Weights of a small image classifier.
Model: 64-pixel images, arch pvt, norm layernorm, patch size [4, 4], depths [3, 6, 3], widths [96, 192, 384].
Training: 28100 steps, batches of 64.
Data: trained on Sentinel-2 satellite tiles (TerraMesh), 145000 training examples, 12.4 epochs.
Rows from block 7 of a small image classifier, named by matrix and row number. Rows with one number belong to one neuron. Each number is 128 + 32 x the weight over its row's rms, rounded and kept within 0 to 255. All counts start at 0. Numbers have three digits each.
After each neuron's rows are labels from the 100 images, of 14976, where the neuron reaches its highest value: "lies over" is the class under the peak. Only what is clearly more common there than usual is listed. The data: Sentinel-2 satellite tiles (TerraMesh). In brackets: how many of the 100, against the usual share in percent.
# fc1: MLP up (model.blocks.7.mlp.fc1.weight, 576x192), inputs 128-191
# fc2: MLP down (model.blocks.7.mlp.fc2.weight, 192x576, transposed), outputs 128-191

fc1.145:129099144057136094067113115116142146138116114209119077152109110173094119117099166112067114117170093153124130120101071167155157149098075152084142137128111116114088151113119154123104098117195116
fc2.145:104107123132098144106089122143121119135098144207123092110080080101111115113159120108130151072108143144184084144114112113140142110050123173141160141171088186119134113108115123103157083102108127
lies over: bare ground (65 vs 4.8)

fc1.91:061146123171124146180105157089136124054135106082085129130161099145141172128145142142137138123076131110192087078105177057142075130133079087140123126151113137189201113116150136097158104187149064
fc2.91:170128099120162094112127135159125128112131106122128121111142116140146129140157130157124077117182116140187149117108167098124078090143067139140082076106104154152167167124121171076132128170122117
lies over: bare ground (27 vs 4.8)

fc1.33:113142161175145104145100166190153118164127159095053164140130122147127115078158094134149175173150136137119175105140173133112141111137131088170091119149122116167144102085166132173051113108103141
fc2.33:197120160101136120138137143142125116157198102130113125145137128131169123153101114121146119161048083143076161118118118110106097139098181105102125128160109175194178149214170114129157116121103123
lies over: built area (52 vs 5.2)

fc1.149:139166158103129046188114103144123100085174098168102148163127111171104128124143114121145136118113062200072181091169118100154127146163111075145127126059119150152112142136149095119155118128096142
fc2.149:129144142146070123152121156153140149146186098121100178143092123139197115144139121080173149167153095114177177151141073138099142136116165126116113095162163129153106145185186147126148138147199123
lies over: clouds (86 vs 2.7)

fc1.387:113114117134093196162128143119171139154134102081117093152135116093145105181112155183176133146134109110179096115106111126118163117194103137145092130157145129166186042085121166118168129202117154
fc2.387:126153088080191111167162121126111075113214141149176114117133186100168159120145113070143101160088142158118116140151063070109159103109141122122064117117096127185093141143140133145099203153126141
lies over: built area (78 vs 5.2)

fc1.82:120095077091133142123093215151129177092054187175113184126081094101135154048158142137113151096125153066141082146097098132156162123108141145140135107151151112114148100129145185100090112100157127
fc2.82:109093155135172120151126098049126167166105058126175099084124102109126144152153138163153101117153172146177121125074138121114124073112128116110133163141113113085116099092128149131163101136172160
lies over: snow or ice (81 vs 14)

fc1.83:096091151153120131092092168141153132170155194109098117162161118103134099163112124139119110103111107129219132088119142136140185145152135107131142101189150146128138130118158142154106172149134164
fc2.83:153118114141164113119134113147122120105196149122176114165114122166159125120171175133138166123084132045134131152125135128105156150103173143157159122156199127120172143120152155084133194115119163
lies over: flooded vegetation (59 vs 1.6)

fc1.248:129129128166159109127058177093147103162174207119103142120116123122116135112135140143154130121127130157175104134134124129150144060112174088169130059147138133112151089159155153125106131117144148
fc2.248:083090129138157111074162132142153112168177120145158165055057141121114142106135150102149163100115127155119128145153109158108105137083139123113143164165157123100135164054125121160136171170097152
lies over: rangeland (53 vs 22.5); flooded vegetation (37 vs 1.6)

fc1.394:106147133130137110110158117110155125161094177205097107058120101175167110127146136150104184118167157119157053154095122115125080111137093184056116117156116162125162174088120159096154076104131151
fc2.394:118063117115099068167135111103124127097093156108138111154113133159162089175122095122077085149121084073092093122124086104049088150164147137073080123111120096054110125110152074065134115095091154
lies over: crops (45 vs 17.5)

fc1.166:128151127109208150157100126136108128169121175144149107106095136068062104141096102144113135083068133163076128142098166121129113102132128137115138104083162184079152212141150058090127139087092077
fc2.166:134093130174125123168158146160149151103136151101177191167074140173129185140097181140113133128109080084094149122144167140117173175118156125109087145151150175123136195145189083097121050195128157
lies over: trees (41 vs 20)

fc1.404:090144104156104124149145176149179125158204146159128100133077120088101135123145123117179182139105169145147092160081134130101098114186118114155124126129140107146098121106090079120086107145080116
fc2.404:128101164180074164100083094142148141164159182073163144149083128143079150082169161175143141162113174074167174148121150134139106149191066087158120098148098170110138134106147160129117111102162096
lies over: clouds (39 vs 2.7)

fc1.489:110118085161146124153170063135121134074172175100128119108154215132117214131127188124130115104148155215108088099104156193163096148077151131112099112181111089090118216157142146130090059134106126
fc2.489:129135101212120148131124140116112104107147079119134122080113136117137145157111084140104139086113140127207141088095148058111116118144146174103141088169107160109155137083086178140102140104129123
lies over: bare ground (37 vs 4.8)

fc1.142:104101094170080114161148133075157097131152150104091140156164172174124136149170178139074164122079085126103120127060121130214154155124188154110123117127117141160147100130133153128116154134138115
fc2.142:138114184106152115063114092139149160125146121135170097141058069113111140114117128147142159170103113118144138099173107118156154092150078120164145129139125129175089126130070194171095083121111113
lies over: flooded vegetation (41 vs 1.6)

fc1.122:126105156168140126065098124075138169178118117082172102178173128176166101156096092115069121143114091151090147140124080132143146142175062145113183157134108116136159144139159107128121072132168116
fc2.122:121157104166105157164121141141177093143138143097114170088116152101183132123123086166175123122130120089167161111149157105155154123110167140168117141148129113134117111142149118098077147068074087
lies over: snow or ice (63 vs 14)

fc1.328:162068071119134134163070089177141133102119140117119182165147142147162057127130128148160135131122159162158109102139141122180191187158113092125100114108148137143194127205186118085123196113111156
fc2.328:144139172135175116104119132095109187174145149138129117153128099145088106179127132070148159073161168117096118145162131121072153083055182165140159099071125166148128112135150045134124159157178153
lies over: water (89 vs 10.8)

fc1.139:101143149140087180154129126150097163128137077079144119243147177087128129114152120134064032127112103139060170156148130082154162148121125098120157113162144098130099121159104117147132165142115052
fc2.139:083104157133136125099098152132113122139127166108146134106081134125167102183132118171067124102139124155144152073117095127137107127181147110106069131140101146095128179101146137088169046122171120
lies over: crops (49 vs 17.5)

fc1.399:130145139134147158155067155113170067102100172167163169110157141126116117148070174113071115150144158124103077157115060151153143134108128191185109072132145147142161117134047147132152089156111145
fc2.399:110076128107192188119174104095168129134113096084122087164089125169121093152119136141087108119123085101121115117125139150070114144125163066133092167142122077153092138142098128058109139112091141
lies over: snow or ice (64 vs 14)

fc1.377:189166116122142124162099108139145145109081161125144156087168143167121178137139046145167115119236151103138114061128132083076151154098109124110082141107120187144097094126145132169108133116195089
fc2.377:150133165184087152123044105167143110144166134079181126165178131168152149121174149155122219078175156107206151122090106131197142121185144126138121062118107086129154050125120148147161099146160126
lies over: clouds (25 vs 2.7)

fc1.325:128166093116132097177111192107169095178078136146117161095120118093136159116109098168133152154041123125126122126110174095127167053122129123160131047131116106128165092171112167108170131121102116
fc2.325:099114102126143143127102091122125058129113115103140189098058133089104180119110074029134132148153210135121114142097075127144163160110114158159137168093116154153138171080111130218100105171076185
lies over: rangeland (71 vs 22.5)

fc1.447:171143116078115105102164151108150161150053146145091157113119163091134161133142171074104154092136097143133124131136124134125187083140148129170152125185175165138144099159174089140157133131046142
fc2.447:079129101126121153170108132115114094131143149129157122043079133128207139145149117094104156053185131129076131216137053128132152160149118130143176140173154149082147151100147188150080175160146186
lies over: rangeland (47 vs 22.5)

fc1.535:141108107091138095203116107079066066151138113192133137148121155200127090105150095148162129125115135160138160065152139149160077147142092100151197100119136131114093138115148084122095136135055154
fc2.535:130132135167121146128115106129142179163105066123114225113089206105132065130116113116164159115132052134093158122144115133074174190111136055136140116132166060123143100178120147146112155099141111
lies over: clouds (50 vs 2.7); snow or ice (37 vs 14)

fc1.418:120147106146112132113085139149116160153124137103108082149075103125098079179176098152176139141167132084155135090156105141087177157116136059077116158114146117132142164175141101085108157110132202
fc2.418:143140167081065142111125140125091131153113200093125110093117107139114074161154142074128179155097110176092102165134144115099118116113171217053116100097193142120061146132113093092155152102115139
lies over: crops (96 vs 17.5)

fc1.398:145167100133191088126156148140077152051107099207160143119138138152102157116147184098053117113111154172104161134108151142149089109105174110087131164104102101091054226139138123123084136110110142
fc2.398:127123094051130092143218155058200147154135161123171095102124130125141086178163100102150101105157124109093138174166104131140104079062118127121116035115137107097148105151169062159112135127151158
lies over: built area (81 vs 5.2)

fc1.510:126140028101079133151146158192143145125064153140105153101088146072126145000189172158115160087114159169098136143137105135166113154108174118088119165131176115118102139145146161156146101144131097
fc2.510:128105160148185176131135147070165127172172139096121092085129124177121141125163108075164088098156119132166086146106079131148138091115170143160124190108092122086158123129182181132149118200141093
lies over: snow or ice (58 vs 14)

fc1.211:181174102102148124087137138182148120107096185191127103090128144121097127169084087135116098085121136136118143141142143107127095110147119123158160172106144164136091125189142053197107161155101064
fc2.211:145223117135149117139103135116163110110163103106139178097075136163123096118093147099123065116124105120133138129125083185133153166141100096128133134140164080110142169098106130068134132130105107
lies over: trees (48 vs 20)

fc1.205:132125142146041162096143072104142084140132133043110082182193137194121118124149117166102141172083132121153175163161109085130132109155115088072102178137142119127142150108147079126148097171163096
fc2.205:176142088120107154138113168120121131177090062125131170127155132139170126119155107194083129152091144179139131109192172089142112117115115173122116197174123129163118131118140181104118183108159118
lies over: water (40 vs 10.8)

fc1.285:124109177063067126105147134112160170128085130167072117141152113155142160114172159152164143087158173133138117107120144121159101159087182136105086127123159174134096141157137137144128056174136086
fc2.285:183144115119136081110095166099160110101092089111142063151125153112133089101103100187095178108065123136111101127092138091152120148152117167145118120131094104185141097107134138064086124159117130
lies over: water (70 vs 10.8)

fc1.472:094130121156116109139175133164141123163191143178120104102154096157157142160122149092148085136174117163137146128107150136087109049145101098197099133108056087156152106112127093150108109162115099
fc2.472:141105137210111172108097145124143139183122128102145113170120087125061134110133125153128167124124136118133137147101129107152115147180102092113099126109138099129139120092081121114096142154121097
lies over: crops (44 vs 17.5)

fc1.532:123095123155168113099152117122107091097191109165133151128159137121114108094116080140096117097116098145052108126145117132140129089167166089128096113123102045137084112080168134084102167110171104
fc2.532:163103130145129137173105129117081124167091085158163123117069140118115093143111107154099136087128181199085096138114099116117117184148177103114165089139074139156089149153139114121125120163159113
lies over: water (100 vs 10.8)